Rows from block 11 of a small image classifier, named by matrix and row number. Rows with one number belong to one neuron. Each number is 128 + 24 x the weight over its row's rms, rounded and kept within 0 to 255. All counts start at 0. Numbers have three digits each.
After each neuron's rows are labels from the 100 images, of 14848, where the neuron reaches its highest value: "responds to" is what is common among them; "colour at peak" is the nearest of a few named colours to the mean colour under the peak. Only what is clearly more common there than usual is listed. The data: photos of plants, animals and fungi (iNaturalist).
# fc1: MLP up (model.blocks.11.mlp.fc1.weight, 768x192), inputs 0-95
# fc2: MLP down (model.blocks.11.mlp.fc2.weight, 192x768, transposed), outputs 0-95

fc1.502:128111092087124112105128138092153160113107133172174123125120114097156107151209120106128147175116114167133105101120148177140125143136091145147104094157093141145078107136128159137139141119123135130143122126154162122094111144117132138097124151090102155146110122183174120126127119114149158134
fc2.502:116126126149155111160132140137200099101110125076097190140129123124118142099119098131112133144089139127127145137126164149150116092152133124058149140115103111110121119160106141141149124101131109120100119090131126167083110148134145117127129126183137171155121115126169112126159124121161156099
responds to: class Insecta; phylum Arthropoda; order Lepidoptera; family: Nymphalidae
colour at peak: brown

fc1.19:136096153187080133086178101136128107118146168150124086122098151082127112133139122123077132106164138080147146107086114145153085146133124093127153120112139110110105130157135138147182122156135102156153152137110095151152165094138138128133141142158155149098100146128110145125172117110129091105
fc2.19:105120094152129151125108160163139148124151115135124106092124150123157160155100076134113158127146148087131166153133114094110087145141178157126137103085113088128148118109127135119103155142174089113141133117090144149114151127159176108100103145077117129134112140133175128115150098134120153105
responds to: class Insecta; phylum Arthropoda; order Lepidoptera
colour at peak: pink

fc1.677:113138179107181122170128136091165103141144120121120128134106098159095139122125084113119102119155156110167120092129137137121156103144076157155134119116104111131138139125155151140098074156137139136115130150127182167098155131124158135113120129136165111136140112129127141157154141138119118116
fc2.677:115148090118133125124071199139135155103121118134096123162185097120178111130149139127151131131096120173148124118105112103153116153116168120146144111143181131082081147121118132130125110129129119108118131171129089147139099141112136087154127125169079119104110143135107108121124136141147152140
responds to: kingdom Plantae; phylum Tracheophyta; class Magnoliopsida
colour at peak: green

fc1.720:106118130168178125156144132145124135117129137082131127120115170126165150155142086163133123134161152105134101147132139113132119123073109116103149110119130134103168175146144081157136095134105131128122120117167109128122164142117151120129150129104137135101103136154122091149129139183149127116
fc2.720:114122126106141095175143113095115117104105155105126143114135125125058157166129142133160124124172098153133137134106138090157124133151130130128103137134152157109130155114146131108103083123123151145128112115158168100144115162113118156091113143119137158058095127123114153147113145126167111131
responds to: kingdom Plantae; phylum Tracheophyta; class Magnoliopsida
colour at peak: green

fc1.210:139149102122161163126136145122177146151097093124168113129147112114162137189164120165118135121152135113097125133134157134130085137145089141108123097100126130136185111109154128093122128136131112084173166155120139122153143174120170123134096165141123109084158066191151153136133120149121115148
fc2.210:099099162138119148153140105148120151132112160135134092131134108127112118135127102154072136165150103167149128089095128115109154150125144130132098085098134113114125137148123108096123143127117142116107085101167115154124135141170128140144179123117125155112099100104168160140138159127138112057
responds to: class Insecta; phylum Arthropoda; order Lepidoptera; family: Nymphalidae
colour at peak: brown

fc1.173:098122083121101154145075156148123119100155133140112147128140148145127114140118105168102147140162160103156138092129129107089129149115138092130177125111115136099090138094091121158125156155108089112115133178114090119124156143142160162151178152111127138118107124151110131110153155095102125090
fc2.173:118168167151116146179170141139134130105151117115117126093137136160129107150120123136127097137166174132170114162138107170160145120123109123146113141078123105072165124129136136084127134150125134073139148118124164117155089144122140123154113125125131136121149145151093125102111159156098182089
responds to: order Lepidoptera
colour at peak: pink

fc1.408:143106099070123126152110154095134140105117123130143118069164118139113154122109124153147129156150146122112163079152114140151103127121082106148144131095097139129141123142150131156114093101143134146108069102147114178143121132080147136105148084143121150135171153161123117098170102122109124117
fc2.408:093134143139110112150135135143143154092097117103092131124109139108151146117139092122153151132148133161159158137113145120176081129116137157147124119168121117113135135090152135128107152106116143142101185138117122100127124134112165117142151104134103141076109068133127117104162152115112154073
responds to: class Insecta; phylum Arthropoda; order Lepidoptera; family: Nymphalidae
colour at peak: brown

fc1.16:121133159118144084163134086099127112129141108148157148165169145155140126099104139170106128111096112099166156106127153127119140128130148155105092146112121137141105164133089155186173097110114085120113108132106125144110122170128091109093134131133119126132155142115086098134150114112121144116
fc2.16:109108110119129120137128143157182089119092122145169123142153143136127157094152112127094118113138108135122121119083121127156120161158125134158119103147081120143158115129139159172092120110092151127133120086101177135147139146129131104112115118129135123114116104131129122104148121113080171146
responds to: phylum Tracheophyta; kingdom Plantae
colour at peak: brown

fc1.397:149133102096141100112122163105119139137141081123096115154155094134149128098155113136141157122189154113097161114179162149107160116149150105146128112116105126093101165124125126091115146129124111130144132125095101090140158138136123148196133139107169145127124115108117138190089131144128077093
fc2.397:092153153187127133125158115141121137112116161105154100144113099138155091106112111128143133092133133143150116168132110098121145123123147147127114191130132126073146117116131121097096140151113148119132158117175141160107117074136116130181106153119152145143099105111152145120110091098107163115
responds to: class Aves
colour at peak: white

fc1.266:120104148131127138128147101126089091165130131114163100111115109113095137138099105140079170114125178135136137119092087124091102153119136110147149120100135132082087121127131100160147131142144137116118174144169106133136138079119115090139080154115123098101108154106141090152127122135124113138
fc2.266:111136107131107119123140143126136165117122105144150111160139106126127086133174095132147155128069146114173114139081123140144110122094094149147135137107133145122167116152130135130119135123047100141162130153089147146122158157125149122132102147104134112111186083147108097127127111178118136072
responds to: order Charadriiformes; family: Scolopacidae
colour at peak: pink

fc1.449:157130102159118158144102169097126118105133107169124123103133111133129143152150127134151130147111104115122097150117154094181130134120169128134129117130128188154109149136127096163123077116119106142155133172157120168120132134158124085105100105136139101098101142095131067167132118109110109089
fc2.449:129131142127167127127114133151130124131082133151141114129127160124139137137126109147115120096130156113127108094111154128111144118120144158114112151138102151164127151095157142159145133107140121110122149096153142085103140192109137066158158080126135117111154131134135141125109166110154132151
responds to: order Coleoptera
colour at peak: brown

fc1.331:130106152124104126128094118126117093118153138168089125108120153154164089117122147136114145136102121106117100124120119140158169106143106101139132126057142138139116144134145167088127140123165161124084105078130124167137112115155137121103120117124101111122177148115154088183162114103133128120
fc2.331:164098149121095110166115122123106133142154130130101082125089140155122164094140109145135119152130092150120130148165131122148124148098158152133126155143150126087120123112128105123143120129165130117109173150135160109175117107133145099125145074142100146104092116098096187140140136133133174130
responds to: phylum Chordata; class Aves; order Anseriformes; family: Anatidae
colour at peak: grey

fc1.133:120106154122154118136091134064121127126099113115127147130143141152122107147113119134121107120127122117105111153120147077135185123117166122120128113134142139131167133102125127121150158155124135094164130111119108098164097110179102086122120185123137138139174131120148114113150140133121128105
fc2.133:116125123116137143119141140162174188109087118109111152154141126128127133153109110133119135123138085172120117159158125142167126137098153127145130186113131158147099119132108180145110150131132120122122154137123113079160126107148134113133102091110142102175171128171146137124083161111099122122
responds to: kingdom Plantae; phylum Tracheophyta; class Magnoliopsida
colour at peak: brown

fc1.254:152164126132142119123149142059137136118126109113113101094138114090178123107136135139150157094127106130145098110155152110105113099070060150167129135121122153158126136146167116172146124168165159142181131137107160152117103127148115141098126128145130120099073097130171150146154158130171132151
fc2.254:168132121121134094152119147114119132122100097128119124071162085137102172120120134152107144164142148112106143095072096096123166176085101129149138128145095135109116147139149127119077088097111122091114139131151114096117135117096169101134149120123162151146126114084123124103170132109137131136
responds to: phylum Chordata; order Pelecaniformes; order Anseriformes; family: Anatidae
colour at peak: brown

fc1.752:166161154113153118156119111109183134138144143165085111145147157129163074113123130116097089120118126114191122116121124133134095127120113146161103168134112095102134130124096134084174092117167135136124106147083119142136115119145095136116136120111118143135135088102106113091121141119060121170
fc2.752:178129114176131108157133123139126098095137110128112135148093135174137125163149141100132112139129110169156145142092152104134162139122171159119100149170123141141110091129140164067138121123134117139137120071134113161117107144161142121137159140137123064148100122126137137133151152046164147109
responds to: order Odonata
colour at peak: brown

fc1.306:106104138128141130108141169131158112137123089126136098149123154129126105114155141172063134077126154156091110139183115159129130149108121140122121115101105143128102159131133119155140149114155146129100103140143134123168116100117116137128140125203134113148118091136176103143114104129131121138
fc2.306:103154123133147106135149120105108144153145149081166168156145094136163126093134108121126116089106136159159148121133087137109138143103166097104118119120102132146131130144140187117128140141132178091123139093136138077171110109122151089104130132169145154111126144150122122133157067106135127140
responds to: class Mammalia
colour at peak: brown

fc1.401:146141131139163140115102071088167110137112144129115158134154088146082112122145139134142099112092164106143138106122120128103123161161146130143075142121106117124132149110126147093105116106141127132149092127118128129118107152131142114153107118069174159182139156132128123087130111114111156093
fc2.401:140170141107105161134125149135122139117167133130145140156132080180164114120122137143124143143173116089153125145143070089149116112150153149105108153108134094109106102136152154122134112155101048112109133111122151116109137111126126055141073128135142113117150094130133100108135114157147123117
responds to: phylum Arthropoda; class Insecta
colour at peak: brown

fc1.746:169143115128118133126139115133080121113170132105151100150087100140208081073111155157136182125115133089120129114170126111126178129104077139134133122109125129135104123121146123105170144170149140121121118150129129109134151143145162150128137150152110138136146102156130142127132135091123122130
fc2.746:138131131115088152195146145115134156125124112166149130150123146099120133107088144132110096092120127137110121154104116118162130135122113128130129118136177106170137141127106133160136171100078132127162121156096144107091084139142119124149083127122139138073146119120136125123138138141108119154
responds to: class Aves
colour at peak: pink

fc1.519:147119138119149090145135136096115086125155103140129121145110118092083101151114143128171136113127122108121158125116137137078151133098127149127149098140146135180124110163144132164078112111170130151102123129144128133134154130115099128123133145133161116168087127133135149142086150100108146132
fc2.519:130109154102117123137114080084118093152152121114107127148115115125109104126171139126087137177180089113155082150172090122137178154122111141113119148119171115104113155119079128117096120173163132133149133113154134104152091164139133118120133163107168142134163097112142129131166178125147168131
responds to: class Aves
colour at peak: black

fc1.423:094101144089164149116181117161098122126150134102093132091131118117148081121178128128118152172078130138087135147102111126158109156159121135082100111159179160111123099112124099156118150121129168093094116158118088141118138131139151134164149135150116087133113163142116122113162088135113150096
fc2.423:111140106131123150116114112060146108122084114133148110147181158143144152132149107116172104136172134125120148140148146136108103121107142128143112150100146104120152121144140134134142160123106115141113087103130119140122108131127152146129141100150149148093107115157166129153107098141062161116
responds to: order Anseriformes; family: Anatidae
colour at peak: pink

fc1.562:100099105122122097169089092142153114135121088150100164134134120135140098132142144131106114125151180132121134108112105116108151151144142106096137144154142125122127151129159121183121084092113144108131136175109143164124139126141133117144093085101158137145124108157138121166098149094105086113
fc2.562:153132079119110124070116134107142155118095104174083115120132163153092124135107110144142149138134098130074119101118134130085172101154140129136115189146143160124152147097164151099089140128160152134119130132106097086187164109111120088151137130145154161147140139137109139100104105118147122111
responds to: kingdom Plantae; phylum Tracheophyta; class Magnoliopsida
colour at peak: white

fc1.340:156110110122147150146098172168101097100128169188120126124134198131141166162126125144121171125112126122102121123155109115136142180125125164140130117106120134144142111141081159137134133156104158149120095147099135098101112171082135114128116153108111147115123101162164161099161175151139134105
fc2.340:119107145161094134177153113126144158136135123125096126167174129125142147128155101056122136113153095141084132157154176111160116124101140105138135115145113135107117062114126147103157122178136125130135146144158139123144103089143184115142095120172123144106110128167156139135153125099208107152
responds to: order Lepidoptera
colour at peak: pink

fc1.721:103131104120158088120094175093090150128116114068135118129119137131171169143126128120145159124100120077117083138153098142105134138143125170101132117124160124109137143162164140141152105146148184087108119136099110130079120104151137129143121158103138113145136105081125214067135144123106132098
fc2.721:114144131105136156123082113128106168101088154125094130163158126130165104151075141094129145116119120134094144142143135130118170117137140153157145082118124111131128134145121140125115148156108120137143136124140133098115132106121106138186123092135162176085117136144087144106135165107130115098
responds to: phylum Arthropoda; class Insecta; order Coleoptera; family: Coccinellidae
colour at peak: brown

fc1.664:145130102151124124155158117116115177148164176132130116130110094128104149136105123076109122159133121130117122089126121138111140091139133170147166067115144128126138095140157133112122118137107117111117130179124123102110111185113104107184126140144119112070151136118103098144089118136149133109
fc2.664:150121140096140139149131152167162155141133146113163148085167097122202105125099151119156129143151139103089171116157121123150111110117086131134143115119120166103088132140088096142098148163066120118089128133138160166106136109128175149131125146082090112145118092148132129051161068129089128144
responds to: phylum Chordata; class Aves
colour at peak: white

fc1.216:158150113111128097098147153115134154171133122145146128147154111134120107148129120138172133102173094097117149125150127108113084146107124112173113126108058146119165165125139130145113110147143154071160135111140078130159131138089118067092136137078107146134107176115147125156100117147092161102
fc2.216:128079123133119083132153114123091131121121138158153139121151111122108104080114130106146137154113157088108099125112094103130177136119168143109143152144133114151124151110152130113094148108133113177094112156128106162139150112135137125143150133101145147083123124148149099093151113128141151168
responds to: order Pelecaniformes; family: Ardeidae
colour at peak: brown

fc1.143:091138106159121137108117160133116108111111133158105113124123187149093166172120116169083138131119148136141150119127131159134091136131105120101166137131141135142152156107130148130111116151125086094138121138115098134109130114123076090106140124111130133182075118077120152134149128125158147099
fc2.143:173109139119104139156163148122105126114134154126130169146134104137123099107150087128128126124132101181135128118134152114124175152147119087172143125119095173134141113129173113114102121100131138199107132128136147148123069137142122111158128152135146133150075112143080097100156134187169118068
responds to: kingdom Plantae; phylum Tracheophyta; class Magnoliopsida; order Lepidoptera
colour at peak: brown

fc1.320:129114087134157146093101097135100160135167147132135149105143127130139126108106140146165161119135140130145123137136173106110145123124111095129088117065107116167174168132107143108167110194144158148100108149143109157146164151121125148068121121145134070134117127165144117158112148158110116106
fc2.320:143128160085151094073146101129152172120111121126098144109141138119152131104072135134130154110124108136140089124115130109133165148093148125139148133132145141110173128090154106112074100106153139126117145116129146129108149156114116115126148114142120125138125103124100137161116120114133091152
responds to: class Magnoliopsida; phylum Tracheophyta; kingdom Plantae
colour at peak: brown

fc1.396:112120113149140108128145114136109122134136115156136168147167102136140121093126098143144176173093121106119147093153125130153159093155111149127118121122144118124119148101145124124073170111135132134091070146136170114117087145167106169134137130100134107117140149154125150140133143111153092120
fc2.396:132150138143117148100108145114130131158105124084145104110126150113142141153127152112115111105123150087131191106178164069153110127123152132092152165122130118156135097092153119141184090168120173106141147142109156150107135116109143133093143100142131119137137102145115146087136117114108140127
responds to: phylum Chordata; class Aves; order Accipitriformes; family: Accipitridae
colour at peak: cyan

fc1.122:136098128165131133130086154135120148163141135153115200134138124106141116096122112159135147113163098152125161107108098124097115178112158142145088102140134105108120125151141101142146167117119124086129111152134094094170154129123169113162105104141157138086106097139090156149113113136105100113
fc2.122:134090131136106133141153140097170144144139097151132098123149125126092112090134119129134152100170122128124098139134065102164113117163109134108118188128144150090162111129128154119097133160096106130112133114139119111132059097130134136176111142182158107122115102113099142094139121126132161110
responds to: phylum Tracheophyta; kingdom Plantae
colour at peak: white

fc1.141:087126144153082129121132101043148149095136177109123175171093114121150112114133118145126172130138130129074126147153165145115120122157153121149139129102078164109115144120135117107112117101184133130142163099130144087176120114115129125123167141152095127116128139105118138137134168104100124140
fc2.141:103179113095112123169152131105134132118127172144139123118150131172081137111124098103160121130089100115113094185088129149159169132146129128088152107156152097122141155104146114152104134165084154157090116098115096155122139112131107141132121157151137101149109127106092150126145153126150087127
responds to: order Anseriformes; family: Anatidae
colour at peak: brown

fc1.447:141097097134191166158133157100156125143092119083099129145179124128139089150138106171089147179113140178130153127103118141119122091146104167151134110113129102157085123155104133157090144136152097117145125154099135141127116168138109120122092097130115119146156140106139172081143146146122149110
fc2.447:132112140102146115108155112169124116176120170119128129139098121111115138147069169159148129126107125093090125142133178131110108117093144197155112136119107173093160125104188120122152121122153097125135113101116130124114145131134167096114127099137129127102053110136141123110146099170123096116
responds to: kingdom Plantae; phylum Tracheophyta; class Magnoliopsida
colour at peak: brown; black

fc1.44:147086080145117116123075121125163126109147181094156105142154167133170123141160023148108155128153131116109109134142161118182109098100087161106127142130177129134149134130092087153109110130131136143149151141121122120116141113139164114155150135115144098120127116113121149128154160141104123147
fc2.44:132105117088120147129113159152119108127130132115139127116134185094100143099127086159141143110170142092119149154099112158145148107150114112133120120144169096138141100146120138126118144116114094138161133106154144127128148108129142135150146143174130159120124120113149145140110100069134134142
responds to: class: Insecta; phylum Tracheophyta; kingdom Plantae; class Magnoliopsida
colour at peak: yellow

fc1.440:109125144132110158121131121129118118126144127136148115102104104145159136095144091134164125114137112099100105098130141101176116114093126129134098118079166115174180117156150145122132101103089163112072136125167136118099130149121137105134142152139144128121146118155115124126129172151095129135
fc2.440:074114152162114140110148123175080145107141132120128139083142124118089172134132120133134184127151133169097162105121124099113106112090167143119156231099102147113115113122121134141128142117114116100125110104165114109141123146125106133070168104125136155094093134108162141142155111124105109111
responds to: phylum Tracheophyta; kingdom Plantae; class Magnoliopsida
colour at peak: brown

fc1.624:116117150172136079157163126106147108111151116151121153135107164138101132104129149126110132099115070135122137148137168118117128140138118154106139134085108144179100142139136146103123078137128173122126128141122121176091107194134114145120098099123114155136133167115129143136131162127132159124
fc2.624:092110111144117128134173123129126143121086174138141099118147123137122110096118144095120159109165152150161120179143121117123158159097151074129129140138129111111157082148136107090162132123155130142131126127120158149139136152119166112150144094123152120144088140143165088062131142150142104080
responds to: kingdom Plantae; phylum Tracheophyta; class Magnoliopsida
colour at peak: brown; black

fc1.670:087102108117130088177067103131140153134111175139159121133109141120173152133144119118127146127169121137085120149184119111134158116121141100087169144167101153104160121122102133133142095131123139136123134113163120119117156139095137138128125162118112121120147154164097148152108094097122146117
fc2.670:150127167120110114177125119168114085142152100076160147090121090145122114107132134129166112137115103172165077154153122142111114134114118111166121124155093130154143153076183143114126101132107067122125160133122127132112132115142144128169132128093125140122121166127143155115111127120103110117
responds to: class Aves
colour at peak: white

fc1.668:112152158109122081101130184109169130157148134137115138149184145133101098098133127145127160104146107158111124138114148132116152135097110159128151113118109134097109141129158136155120099122102162154119101152144164148169124144196085114145090084129108131085102108182105104144107129125131142108
fc2.668:086135096168100129153165144117144105108127133112118153136141115101109109123127126165137130137105142145136149136108141100153174118078116142129131142055119145159135172114146118120132157131086158153105159128084107124145153114132139083164126126103114129124116117129111103090105159187123122121
responds to: class Mammalia; order Carnivora
colour at peak: black

fc1.124:116147118109110135093124111104108187115122128164176145109137130118148132153180116115157154127108096121098141124090127123093156131153081121138152106109169121092106142109120114127109060125121131138140105141129185147117191128121136107093158080156096081102168135130151124116139076101135129110
fc2.124:122085142117125143122068132172128148120148114127143117115122100168144138139119083128143084149154117126139096122116130157159143117138141119131127129130145148165125156119133133126094123172087121092078120143152126095128132111122145066155117083153124112113148173116154133104089126166169128129
responds to: order Anseriformes; family: Anatidae
colour at peak: black

fc1.245:139158116124132128120139126126089120157080084140159111135109091108139144113132103120116125099173143139106137121113163128147116168111104153111129138131106153104142180136164126120187121132118127112116109147177118087177087103147135125122090129144130143110097148165155105140118134122104118132
fc2.245:134132159140100156127146144135165130133161143146135140124101113113137144090130121146111175100145102129129101145119142177110109109090146151116117147133124173156083116144116176137093125138081151149086187135114171126112138105132138083094131130100103114150105125149094137098095147106130132150
responds to: class Mammalia
colour at peak: black

fc1.725:133163098151115150123084126111168108170120139147111119125148078115090139135160166133125130144129149131127121097174099116107094166116170111138122096101108123119134115135152141123102108105165096115128149100124136144128120165146151096141151136146121144096132150136156117118149103167113144129
fc2.725:128106180124132161146138104134104137083127146119089133156143143140166124143111084140176166179136089130105117098052139129148134134170153154107132109154135110102161138125144137100125116132168091131116143144112127123082125096111097135109130120152134129121117120097145113129140149084123138157
responds to: order Lepidoptera
colour at peak: brown

fc1.126:137131124109139121123168154148116135106141136100061071137114116134118105100123129146147140141121129139122067153149114101124155081147138132125149125121166124096112130164122139166171098159127137105145130114168161127105115122149138126191155148126109186133088142127151124136085118165138105117
fc2.126:135115127122181134089113141153144187165145107150134143126092144154141095132122173117154105146143113108139104137112124112176126113101112098154115140153213120134138144105149120161138156105085106099109165128054118139148130145120155112105129177080163122112104081148113126115189126151133117104
responds to: class: Aves; order Charadriiformes; order Anseriformes; family: Anatidae
colour at peak: pink

fc1.518:130109120133137136140073134184121130171108175185133172181151125143200110168122076089147102123136113132135143113160088109103131117084139096146110079120127125120095151131152146135091143113151132123168074126131136095133107124144129148146084135120144100156147132094126133141144146144126121122
fc2.518:125135184168096135079142116142114121126146111137133134109104100142117125136122079159129163125121108157174150139142181121132096125167132084130131125136161165087119142135117103118101123122140099166105166130132085126123164098138145124130128137130136115103139094124139124143128131129164161122
responds to: phylum Chordata; class Aves; order Passeriformes
colour at peak: white

fc1.757:105098108120132127127112133110125097085109144074160124110145130109111146128121111133109138139129099145136131165116123109134131106153110085071179133117120132141116165120126089128134153180129138134121161149169142165103104153158135138167187048103130168126093151149164107091118142151153140129
fc2.757:136135138119132080123205140117084110146119137099157120120133148147080154161170124156179111118137126163106143161124140134147096148188121155120114094156126123104108129106130084099113111152125160130104116128132168119126152137144149166123147146139151106077126181082117155140084112121096168147
responds to: order Lepidoptera
colour at peak: green

fc1.715:143138130118135066124106141082103156086120169109118162071112118152118122070127129105127157084124149137130146145134143113137119120116154152122193136161111140138137144118146140091104147151143136153124154147119089182113119137149128139085115096131155127129080105142138133115146131174126122108
fc2.715:105104084111162120159126151129144120131102114108137093116144114125092129093121132107106124104181149140151157154116121106159135161145159129151125127142133146105083100115124130119110107098102146132113087084151146137126142098100141110144129085163185131164139122114131162102174120128112123123
responds to: phylum Tracheophyta; kingdom Plantae; class Magnoliopsida
colour at peak: green

fc1.472:141129171114113121126114162111155124139157148104083123153075109121173105135144114114113140126177122149142129109093132117118168114124126158112147137125171115092124135150150109109130145110149134082167129118128137142149155137167105081134146145156072133112137108078129134136126113128132153127
fc2.472:080126104119110114165121153120109096143132124156156162140142100125125201159142176145133115153179099122111134106085135100134132128150115136169113102122125105133098099149153159096100160141086143100114149073114095142095134103118117148127123140161149111111112136132127121149086150146166152113
responds to: class Aves
colour at peak: pink

fc1.695:111162132164091148128117139161088115137177146130102121145112122117120119142163139155139091136146133136145110108142113142100089150129138105097146088166128144107105102165153141167139093129131130128124096088160144138137158174106144182141112198083154113106130152127131128100124124094125109138
fc2.695:121120075130114128159120121106189164106126092124137132151101126187142117126112108141149098111139150129180092143089116149100148125119138121118125172106145119117118140129137139089117167074176137136135133127158107138128098078166159117142106139107139114121131079100102081104147127092100137144
responds to: phylum Chordata; class Aves
colour at peak: white

fc1.5:115132111146152116137136099116166124111129155076115132117162130111108107108140139159151070155120125116145101122145132171097106119107141136156120139140136124161098125096134144093115126158162132128120112097126183141133111146149098128150130139120113147145122137111152147101117144157099128095
fc2.5:126114139112121113141156154126107153119096148147126133087081086164150115122126136112108141117126117147101179154138147140120113130124120126102135139159146095143103131142099130155163150097088110123151133156158128097146186083170092146117144078159143132115100188128183111074147107095163132098
responds to: phylum Tracheophyta; kingdom Plantae; class Magnoliopsida
colour at peak: brown