Rows from block 7, named by matrix and row number. Rows with one number belong to one channel. Each number is 128 + 24 x the weight over its row's rms, rounded and kept within 0 to 255. All counts start at 0. After the name is the row's rms in percent of the matrix's.
# convs0: expand pointwise conv (model.blocks.7.convs.0.weight, 384x96x1x1), inputs 0-95
# convs1: depthwise 3x3 conv (model.blocks.7.convs.1.weight, 384x1x3x3, trained with AdamW), a 3x3 kernel
# convs2: project pointwise conv (model.blocks.7.convs.2.weight, 96x384x1x1, transposed), outputs 0-95
convs0.374 083 [148 168 117 120 147 166 207 117 122 137 105 140 158 131 125 134 144 130 145 118 132 131 147 150 117 141 153 155 163  95 145 155 137 136 129 161  90 149 114 109 129 146  95 131  93 153 132 133 106 129 142 143 122 112 138  96 152 122 126 135  78 154  94 156 126 104 168 117 119  91 129 149 173  62 159  75 124 131 103 126 125 137 145 125 136  94 112 117  87 115 121 163 114 129 154 153]
convs1.374 094 [ 87  98  93 136 139 148 147 148 129]
convs2.374 083 [151 107 151 130 113 120  96 150  78 143 144 124 133 131 100 101 160 157 138 143 112 170 111 137  93 142 114 104 107 118 146 139 121 165 178 127 130 169 113 103 176 138 157 110  95 151 120 136 127 170 121  87 103 129 171  98 143 143 108 111 112  90 114 147 126  95 127 174 152 130 112 117 127 101 114 133 136 152  92 130 111 156 116 132 127 108 103  62 110 157 128 118 131 148  86 105]
convs0.375 084 [151 116 104 135 125  87 110 119 125 127 150 135  97 134 144  79 122 114 100 136 153 110 105 113 102 150 142 133 147 114 141 156  65 155 133 148 167 108 139 147 110 113 131 149 132 120 121 149 144  86 153 142 114 125  96 126 116 142 130 106 107 145  84 108  79 126 148  79 153 130  83 136 161 192 108 119 133 108 121 101 106 139 135  80 119 114  75 159 158 119 115 166 120 123 143 106]
convs1.375 101 [ 96 121 125 100 124  94 129 161 161]
convs2.375 086 [119 115 133 112 134 120 103  97 116 130 129  71 166 140 133 132 114 152 169 117 108 152 174 139  58 110 162 123 107 126  88 165 169 146 138 125 125 110 115 124 100 116  97 128 118 121 170 161 134 121 110 132 112 118 136 126 129 168 132 146 100  96 192 135 121 101 124 153 113 118 118 122 144 143 112 130 132 108 153 163 112 142 123 159 170 145 170 103 104 131 174  97 153 129 137 161]
convs0.376 107 [107 146 130 118 134 106 193 107 135 104 128 115 137 134 120 103 117 124 169 147 132 132 108 113 114 129 101 198 186 105 123 144 114 159 120 129 118  92 122 142 115 176  87 142 101 131 165 131 137 161 112 114 119 130 135 132 115 127 146 137 124 132 158 129 158 131 172 118 110 163  99 131  98 121 102 113 107 111 109  82 153 136 123  82 111 121 172 154  99 127 156 141 112 113 183 102]
convs1.376 125 [115 124 135 154 179 164 141 139 118]
convs2.376 098 [171 111 118 134  99 125 127 152  89 137 110 106 115 136 124 134  90 112  88 117 142 166 142 125 138 111 134 146 115 114 106 139 145 109  85 127 114  69 117 131 143  94  94 108 103 160 168 125 168 143 148 127 131 137 103  97  97 163 130  90  84 182 114 148 109 148 115 125 145 159 136 123  97 154 102 115 139 121 130 139 131 167 117 135  89 139 144 132 126  90  69 115 124 119 178 116]
convs0.377 077 [106 131 136 168 133  81 172 176 114 188 131 112 138 112 142 150 148 135 137 142 136 143 182 115 125 106 126 146 131 132  92 118 119 147 101 129 157 137 131  95 140 141 122 110 100 109 142 139 122 100 132 119 106 121 151 151 139  95 126  90 124 177 128 126 121 137 132 179 163 134 132 107 159 135 164  79  93 165 121  88 132 170 141 139 139 175  99 126 140 130 113 169 137 122 166 118]
convs1.377 091 [172 142 132 140  99 127 114  94 154]
convs2.377 076 [138 113  99 199 143 141 113 132 137 131 111 129 125 102 117 117  90 117 154  95 144 140 136 132 148 156  84 125 151 146 144 118  79 146 152  79 107 129 182 147 131 154 141 116 125 122 104 138  97 131  97 128 122 116 116 142 120 102 149 137  90 120 159 116 109 120 110  98 121 153 152  94  85 158 126 150 122  73 159  89 143 156  97 120 129 107 143 133 164  71 129 143 146 144 112 119]
convs0.378 082 [134  99 135 133  80 100 148  88 122 112 115 136 119 131 134 110 121 104 143 159 172 110 121 131 157 105 188 160 171  58 140  99 110 179 149 118 137 134 112 118 166 115 158 149 143  80 169 137 135 150 126 148 127 148 140 148 139 140 125 176 128 162 136 131 144 148 127 141 155 143 126  96 136 152 143 169 127 115 132 160 101 132 159 118 140 123 136  92 155 121 110 147 126 172 112 119]
convs1.378 095 [110 101 118 125 113 128 158 157 172]
convs2.378 072 [167  87 128 117 111 115 171 111 112 125 115 144 128 104 116  93 141 130 127 133 138 115 132 130 113 149 116  87 128 150 132  94  90 153 135 139  67  97 154  72 157  89 102 109 131 130 123 116 135 117 131 140 113 141 157 104 151 145 112 148 116 113 151 138 137 133 177 106 116 126 127 187 128 100 151 108 146 127 121 134  98 208 140 143 115 141 159 125 122 103 137 118 184 114  93 115]
convs0.379 076 [128 158 129 135  98 118 155 107 134 175 128 100 161 179 123 121 111 145  98 108 113 130 124 141 131 110 117 161 110 114 135 153 163  99 134 142  93 126 113 140 148 108 103 134 102 140 140 146 119 128 139 126 128  81 120 119 132 154 160 131  84 155 125 120 161 156 150 169 146 131 170 119 110 151 161 189 112 107 104 118 123 117 161 139 160 127 112 181 134  91 139 147 200 104 127 111]
convs1.379 091 [108  91 110  97 117  91 102 126 125]
convs2.379 084 [128 126 152 162 121 114 123 167 104  87 150 110 148 139 120 165 108  94  88 110 118 122 126 121 128 209 122 167 108 152 122  72 157 148 151 129 128 146 106 179 161 110 139 154 147 145 148 110 104 154 139 169  91 133 111 123 105 129  83 112 147 152 122 140 132 118 125 131 134 131 112 144 155 120 134 153 116 118 163 136  99 165 143 125  89  92 128  94 130 150 118  95 132 154 139 157]
convs0.380 094 [178 144  95 128 132 109 116 154 138 137 137 119 118  91 136  98 130 114 115 132  97 174 161 144 125  95 112 177 118 130 132 109 117 118 157 120 151 166 154 176 162 132 136 176 154 125 130 142 122  80  84 140 179 134 177 120  83 152 128 157 149 109 156 111 106 124  99 118 169 108 100 114 110 114 150 129 135 115 131 132 127 123 137 140 143 101 144 143 137 116  96 172 118 107 141  85]
convs1.380 105 [ 97 127 160 119 146 109 159 115  92]
convs2.380 101 [111 177 171 122 156  97 109 177 157 164 155 115 143 114  95  99 129 103 155 128 132 118 139 120 136 130 170 106 121 163 100 136 111 138 129 144 147  90 123 110  95 171  95  84 122 158 157 130 138 108 124 176 146 119  96 138 123  99 149 140 150 154 128 154 174 118 123 100 131 139 105 120 134  98 110 127 119 107 145 153 163 104 109 154  99 150 140 156 104 117 156  74 115 133 138 116]